A small self-supervised image encoder, trained from scratch.
Model: 15.9M parameters, 32-pixel images, norm layernorm_no_bias, activation gelu, moe soft, num experts 64, patch size [4, 4], layers 12, width 128.
Training: adamw at rate 0.0025, 6600 steps, batches of 256.
Data: trained on capsule endoscopy frames (Kvasir-Capsule), 42238 training examples, 40.0 epochs.
Rows from block 7 of a small self-supervised image encoder, named by matrix and row number. Rows with one number within an expert belong to one neuron, the router's apart. Each number is 50 + 10 x the weight over its row's rms, rounded and kept within 0 to 99. All counts start at 0.
After each expert's rows are labels from the 100 images, of 14848, where the router gives the expert most weight on average: "responds to" is what is common among them. Only what is clearly more common there than usual is listed. The data: capsule endoscopy frames (Kvasir-Capsule). In brackets: how many of the 100, against the usual share in percent.
# router: slot weights (model.blocks.7.mlp.router.weight, 128x128), inputs 0-127
# up: expert up (model.blocks.7.mlp.up, 64x128x128), inputs 0-127
# down: expert down (model.blocks.7.mlp.down, 64x128x128, transposed), outputs 0-127

# expert 42
router.84:39 59 44 45 42 38 50 72 42 46 52 40 60 60 61 64 62 49 47 61 55 47 56 36 41 40 51 49 54 59 40 62 39 48 47 52 44 52 69 57 52 44 67 61 37 44 43 36 41 43 37 52 33 57 57 31 61 40 49 51 55 43 62 54 43 67 48 35 49 36 51 53 39 31 63 48 34 56 39 52 38 47 57 46 44 58 58 54 65 44 38 56 40 43 65 67 62 42 68 40 50 48 30 54 67 50 44 59 52 54 42 64 63 45 48 69 57 48 50 49 61 72 38 29 58 61 44 54
router.85:39 58 45 42 40 38 48 71 44 45 51 42 63 62 62 62 60 50 55 61 56 45 57 36 40 40 54 50 52 58 45 61 39 51 48 52 43 56 65 55 51 41 69 62 38 42 45 37 42 43 33 56 33 55 58 30 61 38 50 52 56 42 59 54 42 69 44 39 48 36 54 52 39 31 58 50 32 56 41 49 38 51 56 43 44 58 54 51 67 45 40 56 40 40 66 67 62 43 69 40 52 51 28 53 67 50 40 56 55 55 43 60 61 44 44 69 59 47 53 50 62 73 43 29 57 60 45 56
up.7:63 57 46 53 66 42 42 67 39 68 58 47 61 57 64 66 56 58 48 55 45 55 45 53 35 38 43 44 58 68 38 52 60 43 59 60 44 56 57 62 65 48 43 54 45 69 47 50 44 41 55 36 40 47 58 40 48 54 55 46 56 60 52 42 32 63 64 40 58 38 46 40 39 37 54 37 43 52 36 52 39 29 60 55 34 46 54 57 72 46 39 53 38 59 67 71 52 35 52 43 48 41 32 47 64 56 59 62 43 47 32 34 55 36 43 58 50 56 42 53 52 59 39 39 48 52 30 54
down.7:63 57 62 54 59 45 48 63 43 50 63 36 58 48 53 59 61 51 47 64 42 54 49 46 44 47 42 70 34 64 31 48 58 54 46 51 58 59 51 51 59 51 57 52 46 62 39 57 39 46 34 44 40 33 58 49 50 60 43 48 56 53 48 41 31 54 59 46 45 29 67 59 31 40 47 40 36 45 40 63 42 27 56 61 34 57 52 51 51 64 51 43 50 69 61 55 68 41 47 47 50 44 36 57 51 53 56 48 31 47 28 53 62 41 49 49 62 57 57 52 51 68 31 57 42 51 31 72
up.8:63 62 46 54 62 48 48 69 37 61 61 48 53 65 59 67 59 53 51 58 53 62 41 53 45 42 45 43 49 69 39 54 50 39 59 55 44 58 57 58 69 43 47 53 49 67 50 50 35 38 45 35 43 52 61 41 53 44 52 55 57 64 51 43 37 64 65 45 51 37 52 37 36 40 55 40 43 53 33 50 40 29 55 52 29 50 56 56 69 43 40 54 41 61 67 72 49 40 47 43 41 40 40 45 69 56 61 58 39 48 38 40 62 33 40 48 52 58 36 57 57 57 40 32 54 46 29 50
down.8:70 57 55 63 55 48 58 56 45 57 67 46 53 59 54 61 71 45 47 53 53 53 48 47 48 50 48 71 39 63 33 49 43 55 45 52 57 60 54 57 62 47 46 54 43 58 40 59 42 41 41 39 33 37 51 50 62 51 50 55 49 54 43 42 36 47 60 41 40 33 63 47 27 37 47 45 46 42 37 50 39 32 55 61 35 61 45 49 60 60 50 45 48 67 65 67 59 39 44 35 53 38 39 46 64 62 60 53 27 51 37 46 73 40 44 41 54 59 49 48 45 60 27 52 48 42 35 67
responds to: finding: pylorus (37 vs 3.4)

# expert 39
router.78:54 49 33 46 60 28 49 62 59 65 52 65 55 40 75 55 55 54 48 44 48 36 36 50 55 51 53 54 56 69 47 42 45 44 35 69 52 52 48 41 42 50 42 48 47 40 37 50 47 45 44 65 49 34 53 32 60 64 54 38 53 55 51 58 34 47 52 33 57 43 50 60 42 34 58 52 47 57 51 50 38 60 64 58 42 53 45 52 74 51 49 52 45 40 67 55 62 36 61 23 50 30 42 51 64 58 47 50 60 67 44 53 71 40 46 56 47 60 31 52 44 62 38 38 58 55 45 57
router.79:59 62 51 59 40 53 69 43 42 73 44 59 49 62 47 54 53 46 45 31 66 60 51 67 53 51 53 50 36 71 65 41 57 45 29 59 59 58 40 20 35 46 34 41 42 45 50 44 49 58 55 44 63 57 54 41 63 59 69 46 38 73 40 44 50 40 42 49 40 49 45 52 60 60 50 41 59 59 43 33 48 54 48 36 50 52 45 58 40 45 47 49 45 42 50 55 44 57 38 57 63 58 53 32 59 45 38 54 57 66 54 40 45 49 51 54 45 64 33 40 42 35 51 47 43 26 52 57
up.0:56 46 45 48 62 41 48 54 45 61 62 56 69 61 63 60 46 64 40 58 57 37 51 43 42 42 45 32 49 63 43 61 68 48 54 31 43 55 53 49 58 47 54 53 59 43 46 38 47 49 53 39 55 57 41 39 56 37 52 57 61 47 49 27 47 62 62 54 63 34 50 56 38 40 55 45 43 56 39 39 33 42 48 64 43 35 62 76 60 49 38 51 54 61 66 56 40 46 55 37 45 44 34 48 70 41 51 41 39 35 35 34 51 34 44 49 51 74 38 44 59 48 51 38 61 49 59 67
down.0:57 58 39 44 50 71 60 60 54 42 54 55 51 45 49 49 48 35 48 46 66 55 29 53 48 33 60 39 53 69 42 67 31 50 42 38 37 38 47 72 66 53 54 46 32 53 58 53 36 43 40 33 48 56 34 57 50 46 49 39 40 61 48 61 36 49 48 29 53 44 51 68 56 51 51 34 45 51 45 46 62 51 64 64 44 37 74 56 49 46 50 41 50 44 53 50 61 49 37 47 57 45 56 44 56 57 50 55 64 51 59 55 50 58 58 49 54 64 23 51 59 61 35 40 63 59 30 58
up.1:54 55 42 41 52 50 29 61 37 59 61 41 60 43 41 45 49 48 61 65 40 41 34 45 43 36 51 36 74 46 32 58 58 54 54 49 39 45 44 74 56 60 58 55 56 51 60 45 45 49 46 53 37 50 27 62 30 42 42 55 59 45 58 41 44 59 62 39 60 55 63 62 44 50 68 43 39 55 37 65 51 48 47 66 40 42 57 44 61 42 35 50 50 47 61 51 52 41 57 46 46 45 41 53 61 38 71 45 43 37 33 56 56 44 42 55 55 60 48 60 63 63 39 39 75 52 41 43
down.1:75 45 41 60 44 50 61 44 52 58 62 56 73 53 60 42 58 37 51 39 34 42 31 44 63 44 64 48 54 69 51 66 53 58 47 46 51 62 60 35 68 38 52 59 65 45 38 45 46 50 38 48 60 51 35 30 65 36 47 59 46 43 33 36 33 47 35 55 47 44 45 52 47 53 41 52 56 40 60 47 60 32 43 56 41 62 37 44 49 36 48 61 41 59 46 58 56 49 41 62 56 53 54 32 47 60 54 66 48 69 34 56 56 49 50 48 38 69 39 47 44 40 51 44 53 52 44 42
responds to: finding: ileocecal valve (85 vs 8.8)

# expert 59
router.118:42 65 45 58 57 33 57 71 54 48 48 59 61 66 63 61 61 45 41 59 57 41 60 36 37 48 53 47 45 57 41 63 29 37 46 52 49 45 70 58 61 42 50 49 33 61 46 48 52 41 30 59 37 48 58 35 56 49 64 47 55 44 59 57 36 60 47 47 53 28 60 56 49 36 51 43 38 53 36 50 30 50 57 53 35 58 56 50 62 49 46 52 39 50 66 52 61 37 70 34 53 34 27 51 69 50 39 56 52 57 40 57 61 43 50 59 50 60 50 50 49 60 44 32 59 63 47 58
router.119:44 59 47 59 49 31 56 69 53 50 49 61 66 65 63 57 64 46 47 56 60 37 60 35 36 47 55 44 42 51 46 63 34 39 41 53 50 43 67 58 65 45 45 42 30 56 54 48 56 41 38 64 40 47 58 37 54 48 70 46 57 42 53 57 29 58 44 53 56 29 61 58 55 41 42 40 40 53 39 46 33 52 52 48 34 60 55 47 60 52 49 52 44 53 66 48 64 34 69 35 53 30 28 52 69 48 36 54 51 58 42 56 60 45 56 54 46 62 53 47 49 62 46 34 58 63 51 51
up.13:59 58 42 48 63 56 40 69 37 66 60 52 55 58 45 68 53 54 54 65 50 58 42 56 37 37 45 45 53 60 40 55 55 39 56 52 37 58 58 62 65 41 52 52 50 68 47 46 42 43 46 38 42 55 58 44 40 46 49 58 55 62 51 35 47 62 71 44 57 39 58 50 36 48 59 35 39 58 33 58 38 28 49 59 31 50 62 53 64 39 37 37 44 56 67 61 41 39 47 48 52 47 37 38 69 48 66 58 38 36 36 41 56 34 46 46 60 62 43 59 57 48 41 33 58 42 41 59
down.13:67 54 53 82 50 48 61 55 48 62 60 54 57 55 54 49 66 30 45 58 37 58 31 55 57 51 43 60 49 72 39 46 52 55 53 52 55 55 54 51 46 38 43 51 49 67 38 52 41 39 45 40 47 53 52 42 58 44 44 57 43 63 39 56 41 51 52 49 41 52 53 42 33 37 49 37 53 42 53 51 36 32 60 52 31 54 54 43 61 50 43 56 63 66 63 63 57 42 46 52 54 33 33 54 55 45 38 70 46 58 38 44 68 47 57 45 43 61 46 48 49 57 38 61 37 30 22 64
up.14:64 56 40 47 64 55 42 69 38 64 59 50 57 61 51 66 54 49 49 63 53 57 41 55 41 37 46 41 50 63 40 57 58 37 58 53 41 56 61 63 65 42 48 54 49 67 49 49 43 44 48 35 48 54 58 42 45 45 49 55 59 64 53 38 40 62 67 47 56 40 56 48 35 44 56 37 39 60 34 55 37 29 49 59 29 50 62 56 63 42 35 39 42 58 68 61 42 38 42 43 46 40 38 41 71 46 65 61 39 39 39 40 58 35 42 44 56 63 40 59 56 49 41 30 56 41 40 54
down.14:62 52 55 82 58 50 61 57 40 54 61 56 55 59 53 42 62 24 46 58 39 57 35 54 54 52 45 56 52 72 31 50 57 55 53 46 60 48 50 55 48 40 43 54 55 64 36 58 47 42 45 43 47 52 42 38 57 43 42 53 46 61 35 60 41 46 57 50 41 47 54 40 33 38 48 43 57 45 53 54 35 32 51 55 35 51 45 45 64 56 47 55 64 71 60 60 55 46 49 44 53 29 27 55 58 43 44 68 42 55 32 45 73 51 51 42 40 61 51 49 48 55 40 55 43 33 28 63
responds to: finding: reduced mucosal view (32 vs 6.2); finding: ileocecal valve (30 vs 8.8)

# expert 8
router.16:40 60 36 54 33 39 61 55 58 36 44 44 51 63 64 56 65 57 52 48 50 47 55 38 61 60 54 63 56 54 50 45 40 62 39 48 43 55 70 54 42 34 58 66 36 34 52 45 39 41 30 58 45 40 52 40 66 50 66 47 50 46 53 58 53 47 29 55 38 53 54 52 52 54 53 68 53 45 59 45 45 64 44 31 57 63 37 65 54 40 41 66 48 40 51 73 58 58 62 44 39 42 48 55 53 38 42 55 64 57 57 60 54 55 52 73 38 39 53 37 38 69 47 28 52 47 54 43
router.17:40 62 35 55 35 40 62 57 57 35 45 43 49 66 66 57 66 58 50 47 50 48 53 39 61 58 52 63 59 57 47 46 39 60 39 46 43 56 70 55 44 34 60 67 36 36 49 45 38 38 27 60 42 39 52 38 68 50 64 48 50 45 53 58 50 48 31 51 37 51 55 51 51 51 53 64 51 44 55 43 43 63 46 33 56 60 38 67 53 41 41 63 47 41 52 76 59 56 62 43 40 43 45 55 55 42 42 54 63 56 54 61 55 54 51 74 40 39 52 38 39 67 47 27 50 49 52 45
up.2:51 39 42 37 58 43 41 65 41 61 61 45 59 66 59 71 55 56 58 59 47 50 46 38 45 42 44 46 69 53 40 48 58 42 64 60 31 60 55 47 51 45 53 59 51 56 51 42 43 49 57 40 49 52 62 43 51 37 51 60 63 52 58 44 39 71 64 38 60 44 55 37 39 43 64 47 39 52 40 57 43 39 39 55 34 47 54 59 70 36 33 47 43 56 66 76 51 37 52 45 41 36 41 44 68 41 75 47 42 42 38 37 57 32 42 52 52 54 40 54 54 66 38 36 49 45 42 49
down.2:54 62 49 49 65 52 48 59 39 57 57 48 43 52 42 74 57 40 62 51 68 48 54 42 46 56 52 53 47 52 50 48 43 34 33 53 50 49 51 46 60 46 47 46 28 49 49 51 33 50 32 67 29 39 65 69 52 66 68 45 55 54 44 53 48 64 50 35 39 38 63 47 36 37 54 36 32 41 44 61 39 56 60 59 35 53 54 58 63 38 39 51 34 56 61 44 60 51 56 53 48 47 59 45 55 56 57 48 42 41 51 56 72 42 62 39 72 41 58 41 54 71 36 41 59 40 55 61
up.3:50 43 51 41 58 36 42 69 39 67 58 42 58 66 58 69 62 52 58 61 56 47 50 31 39 40 52 52 58 51 44 55 62 43 60 60 39 54 59 46 57 44 51 52 49 56 54 40 44 43 60 40 48 55 64 47 52 38 49 59 69 47 61 46 31 63 63 47 55 42 58 37 36 47 54 44 35 52 43 60 41 40 43 55 36 55 58 54 64 40 41 41 40 60 67 68 54 36 52 47 38 37 35 38 66 37 72 46 40 40 36 40 61 26 41 52 53 54 52 55 51 68 40 34 49 49 49 54
down.3:57 64 43 47 60 47 55 63 42 53 57 44 36 57 52 70 64 49 55 54 65 54 50 47 49 55 58 57 38 55 37 54 47 35 27 56 51 54 58 45 56 35 46 57 42 55 61 55 37 48 22 64 34 36 64 61 56 61 62 46 55 53 51 61 38 47 44 50 32 41 68 48 32 33 53 43 36 38 52 50 38 61 64 63 26 47 58 56 56 51 43 49 43 65 63 46 55 57 41 46 41 43 55 52 51 49 53 45 39 41 48 53 73 39 54 34 65 40 54 43 51 66 45 39 53 37 53 69
responds to: finding: ileocecal valve (88 vs 8.8)

# expert 5
router.10:39 50 40 49 39 35 49 71 49 49 54 49 63 59 67 63 66 54 45 62 55 46 55 37 36 40 53 42 49 58 45 58 39 47 47 50 51 46 75 51 60 46 58 61 42 45 53 42 46 40 39 56 39 62 52 29 56 39 58 44 58 44 63 55 35 62 48 45 57 29 50 58 45 35 56 51 34 56 48 47 37 46 56 46 43 59 56 53 63 49 43 56 40 48 70 58 65 41 69 38 43 36 28 56 68 47 42 64 56 52 36 58 57 49 52 63 47 49 54 47 62 73 39 28 64 55 49 48
router.11:34 56 41 55 44 38 54 71 49 43 48 49 50 60 64 64 66 51 44 62 49 50 53 41 39 49 47 51 56 60 35 57 34 46 47 54 43 55 77 61 53 45 56 61 32 55 47 49 40 37 33 58 36 53 50 32 60 44 53 52 52 46 63 58 43 62 48 40 47 34 52 53 38 35 57 53 39 55 40 47 37 47 54 46 42 60 54 54 64 44 37 62 44 44 66 68 58 45 69 35 46 42 32 61 68 49 43 66 53 52 37 57 58 46 51 70 54 48 51 47 53 70 43 25 55 58 42 54
up.2:58 56 42 47 56 49 42 70 36 63 62 47 58 61 59 69 56 57 52 63 54 56 44 43 44 37 45 45 61 61 40 54 55 39 62 56 40 60 58 57 65 40 49 60 50 62 52 42 41 43 48 36 45 55 61 39 49 38 48 57 59 53 56 41 39 63 69 40 60 36 55 44 34 44 58 40 39 55 36 52 39 32 53 58 31 46 59 58 68 38 39 53 38 56 70 68 46 38 50 48 41 38 39 42 70 46 68 56 36 43 36 40 59 34 40 55 53 57 39 55 55 54 38 30 51 48 39 50
down.2:65 59 56 68 60 50 63 63 53 61 66 39 47 43 46 58 64 42 47 61 62 57 42 37 45 55 40 66 42 63 40 51 51 46 36 50 54 56 45 49 54 43 55 51 48 62 40 53 39 45 33 47 37 44 54 55 61 53 47 55 50 53 43 55 40 53 51 40 39 28 65 51 22 40 48 47 35 34 47 60 33 41 56 57 36 51 52 52 62 59 45 52 57 78 66 67 54 53 44 41 55 35 43 48 50 51 48 54 37 48 38 52 75 36 52 42 57 48 53 43 58 64 30 47 52 43 35 67
up.3:60 58 42 48 58 52 43 70 36 62 61 45 54 62 57 67 56 56 52 65 58 56 46 41 44 38 45 44 55 60 39 55 57 40 60 54 41 61 57 60 64 39 52 60 51 62 53 44 37 45 47 35 47 53 59 42 49 36 48 57 58 53 57 43 38 66 66 43 58 37 56 41 35 42 56 40 40 54 35 53 38 30 49 56 31 48 61 61 67 38 39 51 39 59 70 70 46 40 47 49 39 38 41 42 71 44 66 57 35 42 39 43 59 35 38 54 56 57 42 55 55 56 36 29 53 46 38 50
down.3:63 66 54 72 55 50 64 63 49 58 64 33 44 47 44 56 68 43 45 60 68 58 41 44 47 53 47 64 42 61 38 49 51 51 36 47 54 61 44 52 53 43 55 54 49 58 40 52 37 47 31 50 37 46 55 54 66 50 52 50 46 54 43 58 38 52 47 43 34 34 70 48 26 42 49 51 40 33 49 55 31 37 52 55 37 50 47 55 60 58 44 52 58 79 66 68 53 55 44 39 49 37 43 48 50 47 48 52 36 46 43 51 75 40 49 41 56 53 56 43 53 64 31 48 52 35 41 67
responds to: finding: pylorus (43 vs 3.4)

# expert 9
router.18:43 58 44 44 44 41 49 66 45 48 55 45 52 62 59 68 67 52 43 61 58 48 55 38 37 43 47 52 52 56 41 64 45 34 48 51 49 53 69 49 60 44 67 60 41 46 49 36 45 40 40 52 33 57 54 35 59 32 54 50 52 45 61 54 39 63 50 40 47 32 55 51 43 34 58 55 31 55 41 54 30 42 56 46 43 57 55 64 65 48 45 49 40 48 69 70 63 40 66 31 48 41 29 60 64 54 48 55 47 48 37 60 70 39 42 61 54 49 53 53 55 71 37 34 58 56 47 62
router.19:42 60 43 45 45 43 49 64 45 47 55 44 53 62 57 69 68 50 41 59 60 49 56 37 37 44 46 53 52 56 39 62 46 33 46 52 48 53 68 49 60 44 69 59 41 44 45 35 45 40 40 52 33 58 54 39 60 31 56 50 50 45 59 55 39 63 48 39 45 31 56 52 42 36 58 56 31 53 41 53 28 42 55 47 43 57 56 63 64 46 43 49 42 48 68 69 63 40 67 30 49 40 32 59 64 55 48 53 47 48 37 60 70 39 42 60 55 50 54 51 53 71 37 38 56 57 48 64
up.2:56 62 43 54 53 45 48 72 38 69 62 50 47 61 62 64 63 64 51 52 45 58 52 39 43 44 60 51 54 63 31 59 55 49 55 58 50 56 58 60 69 35 49 63 55 66 58 44 38 36 47 50 34 47 64 33 53 49 48 46 59 50 52 47 41 65 64 47 53 40 45 39 34 40 56 40 43 56 38 56 33 37 54 51 35 54 48 47 74 37 43 56 35 56 70 66 51 51 47 41 41 32 34 44 65 49 56 55 44 50 37 37 60 32 38 54 47 53 48 63 53 54 41 33 48 56 36 59
down.2:61 60 50 59 69 44 49 66 44 52 66 38 49 52 43 62 63 46 30 57 49 58 54 42 49 52 41 73 36 56 28 50 59 47 47 40 58 58 47 57 68 43 66 52 50 61 41 46 39 32 39 54 43 25 62 52 49 56 44 54 53 50 43 47 44 46 57 41 41 24 60 54 41 37 55 50 42 41 51 53 36 33 53 59 44 53 54 54 58 55 53 34 49 63 64 63 55 51 47 35 51 43 51 54 45 51 53 46 33 42 43 57 64 38 49 43 60 57 61 52 47 65 38 54 45 50 39 85
up.3:63 61 41 53 55 49 46 70 36 64 61 53 54 61 63 65 59 54 52 56 48 60 42 51 46 40 51 43 49 70 35 57 52 43 59 55 45 59 60 61 67 40 46 58 47 69 54 49 34 36 45 40 43 50 59 39 51 48 50 55 55 62 53 41 38 66 60 44 55 40 51 43 33 37 54 40 42 56 32 52 40 35 57 52 28 48 56 54 69 35 39 58 37 54 70 67 45 43 45 45 42 39 40 44 70 51 59 61 38 53 45 39 59 34 41 53 51 56 38 58 58 55 38 32 49 50 29 51
down.3:68 60 50 69 61 48 58 61 41 49 69 43 56 58 51 56 70 44 37 53 50 55 46 42 54 53 44 71 43 63 30 54 54 54 45 43 58 55 51 57 65 39 57 55 47 56 32 47 38 32 41 45 38 31 55 53 62 51 48 53 43 55 41 51 41 44 56 34 39 31 62 50 41 37 56 50 44 39 44 55 45 38 56 63 45 52 45 52 56 58 52 39 50 60 65 66 54 35 48 39 55 36 47 42 54 60 57 54 30 55 44 51 75 37 47 47 50 57 55 48 44 65 29 57 42 47 34 77
responds to: finding: pylorus (36 vs 3.4)

# expert 26
router.52:37 53 42 51 51 39 53 71 45 41 49 48 59 59 63 65 63 48 43 64 50 51 56 39 38 48 43 48 54 58 37 59 34 48 49 53 45 49 74 59 55 42 61 60 36 51 44 46 40 39 37 51 36 56 48 32 59 44 55 46 59 46 66 54 41 64 51 39 56 31 55 55 40 35 61 51 36 53 40 54 35 40 52 48 43 60 58 58 62 46 36 52 38 47 64 67 65 41 67 38 46 38 35 58 69 50 47 62 53 48 32 61 61 49 49 66 57 47 51 46 59 71 36 29 63 58 44 52
router.53:36 51 41 50 47 36 53 73 50 41 47 45 58 64 67 65 64 47 46 64 53 48 59 40 39 50 47 46 55 58 37 54 37 51 48 50 45 52 72 60 52 42 60 63 35 50 47 46 41 37 35 56 37 52 48 30 59 45 56 48 56 46 64 51 39 64 48 41 53 33 52 54 42 35 58 57 36 54 42 50 35 45 50 45 42 60 54 59 64 46 37 58 40 46 65 68 63 41 67 40 46 42 30 59 69 49 46 59 56 48 36 59 60 48 48 70 52 46 52 47 54 73 42 25 62 55 43 49
up.2:62 57 42 50 56 47 45 71 35 59 63 46 53 60 61 63 58 51 55 62 55 59 40 43 47 37 46 46 59 65 38 53 54 41 60 61 40 59 58 62 64 39 48 57 50 65 53 46 34 42 47 38 48 58 57 40 53 39 49 58 60 54 55 48 37 64 65 44 53 39 57 40 34 43 59 43 43 51 36 51 42 31 55 54 31 50 55 58 68 39 35 50 45 60 68 71 47 40 51 43 36 38 42 41 69 46 66 61 37 45 33 41 60 34 38 51 47 57 39 49 55 59 37 31 54 46 34 45
down.2:63 61 55 68 61 53 65 62 45 60 65 40 44 38 46 61 72 40 50 60 60 55 41 42 48 55 55 63 44 63 39 50 46 48 43 55 48 48 49 56 66 42 44 53 47 61 43 57 36 45 35 46 33 44 46 55 65 53 54 51 46 49 45 66 42 50 54 45 39 36 57 43 24 41 48 46 44 31 47 57 37 38 59 59 38 52 48 44 65 63 41 49 57 71 64 56 53 50 45 35 51 32 46 39 55 56 56 55 33 52 40 52 79 39 54 36 53 52 49 41 51 68 29 53 49 49 34 60
up.3:63 57 48 52 59 47 52 71 35 56 67 39 50 62 63 60 63 52 50 57 64 61 45 40 50 40 45 49 56 67 41 58 52 43 61 59 48 57 58 60 70 34 51 56 51 63 51 48 33 41 49 40 51 59 60 41 60 37 45 54 63 53 53 54 32 57 62 48 46 39 59 35 36 45 56 45 47 48 38 48 34 33 55 48 33 56 54 59 64 42 41 46 44 64 63 74 51 43 48 37 33 38 44 41 64 50 60 62 37 45 31 45 63 36 33 49 47 53 41 49 48 55 38 35 54 41 31 45
down.3:66 60 56 67 61 51 69 59 43 51 67 37 40 46 47 56 70 45 42 58 58 55 47 41 56 59 55 60 38 63 39 59 41 45 50 48 55 48 52 55 73 42 48 55 54 60 44 59 40 44 32 47 40 41 49 48 69 50 47 46 51 46 40 68 39 42 51 48 34 30 57 38 28 38 42 55 51 30 52 52 34 41 56 60 39 51 47 43 55 68 47 45 57 74 58 58 48 54 44 32 45 36 50 41 52 58 48 57 34 50 41 51 78 42 51 38 49 53 49 45 42 59 32 51 49 50 37 59
responds to: finding: pylorus (35 vs 3.4)

# expert 44
router.88:37 51 38 54 46 40 52 73 50 40 50 48 58 58 65 63 66 52 42 64 51 48 57 41 39 49 43 48 56 60 39 54 38 48 45 45 47 49 73 58 56 42 60 59 37 49 46 47 40 35 32 61 39 53 46 31 62 44 58 45 57 47 66 53 38 62 49 38 52 29 56 59 41 39 57 54 39 52 42 49 32 45 51 49 44 58 54 58 62 47 40 56 40 46 65 67 63 43 67 38 45 38 33 59 70 52 47 62 57 49 35 59 59 51 47 69 50 48 52 48 53 71 40 25 62 57 45 53
router.89:35 53 38 55 48 40 54 71 50 39 49 50 54 58 67 63 67 51 41 63 48 48 57 40 40 50 42 51 57 59 37 52 36 47 45 46 49 50 75 59 53 41 59 59 33 49 41 49 36 35 31 61 40 51 47 34 61 46 59 44 56 47 65 54 39 60 47 40 49 31 56 58 43 39 57 56 42 48 44 49 33 45 50 49 45 59 53 60 62 47 41 56 40 45 63 68 62 44 69 36 46 38 36 60 70 52 48 63 57 49 34 59 57 53 50 69 49 46 51 48 50 72 42 24 64 58 44 55
up.18:61 55 44 51 57 40 50 71 35 59 66 42 56 61 68 65 63 59 53 56 65 52 44 33 44 36 44 52 62 62 44 54 54 43 61 61 44 58 57 54 65 36 50 56 47 60 54 43 39 38 51 39 49 63 62 40 57 40 50 57 64 48 58 51 34 57 62 42 46 40 62 40 38 50 61 42 42 45 39 49 36 36 54 56 37 51 57 63 63 39 40 47 44 61 64 74 52 37 53 38 38 37 43 37 64 46 64 59 36 42 31 44 62 36 34 54 48 55 42 43 48 58 41 36 54 40 39 48
down.18:61 59 56 65 66 51 67 64 47 55 60 37 36 46 50 57 69 52 45 58 64 50 47 37 50 60 54 58 40 61 37 50 42 38 42 51 55 49 49 53 66 38 44 53 55 63 50 60 42 47 28 50 38 42 51 52 72 59 50 42 57 42 48 66 43 44 52 51 37 37 55 38 22 40 39 51 46 27 56 57 35 51 60 60 35 45 57 48 56 65 47 50 53 76 60 54 52 53 47 31 42 34 54 44 50 56 51 52 34 46 41 57 77 41 56 35 53 45 51 43 51 60 36 46 54 50 43 57
up.19:64 57 45 52 56 40 55 68 36 55 66 40 58 61 66 60 64 55 49 55 65 54 44 38 49 38 46 48 59 64 43 55 55 45 62 60 47 58 56 56 66 31 49 57 47 60 51 46 38 39 51 37 50 62 60 44 61 37 50 56 66 50 58 52 33 55 59 46 47 42 64 39 40 46 60 43 45 44 39 45 34 35 54 53 36 51 59 66 62 42 40 43 43 64 62 73 52 41 50 39 34 39 45 37 63 49 61 60 37 43 32 46 64 38 30 49 46 54 39 44 50 56 39 39 52 33 33 47
down.19:62 58 55 67 61 49 72 59 43 54 62 38 41 51 50 55 66 51 45 58 59 49 46 40 57 60 57 54 44 61 39 51 42 41 49 51 58 47 48 52 73 30 40 59 56 60 47 59 47 46 32 49 38 42 46 51 77 55 52 42 58 41 43 66 44 41 54 51 39 37 56 36 27 42 40 52 49 23 55 53 37 49 58 59 36 45 53 48 55 67 47 50 54 74 61 56 47 55 51 32 44 34 52 38 57 60 52 54 32 49 41 56 76 41 53 33 45 50 47 44 50 58 35 45 52 50 42 51
responds to: finding: pylorus (30 vs 3.4)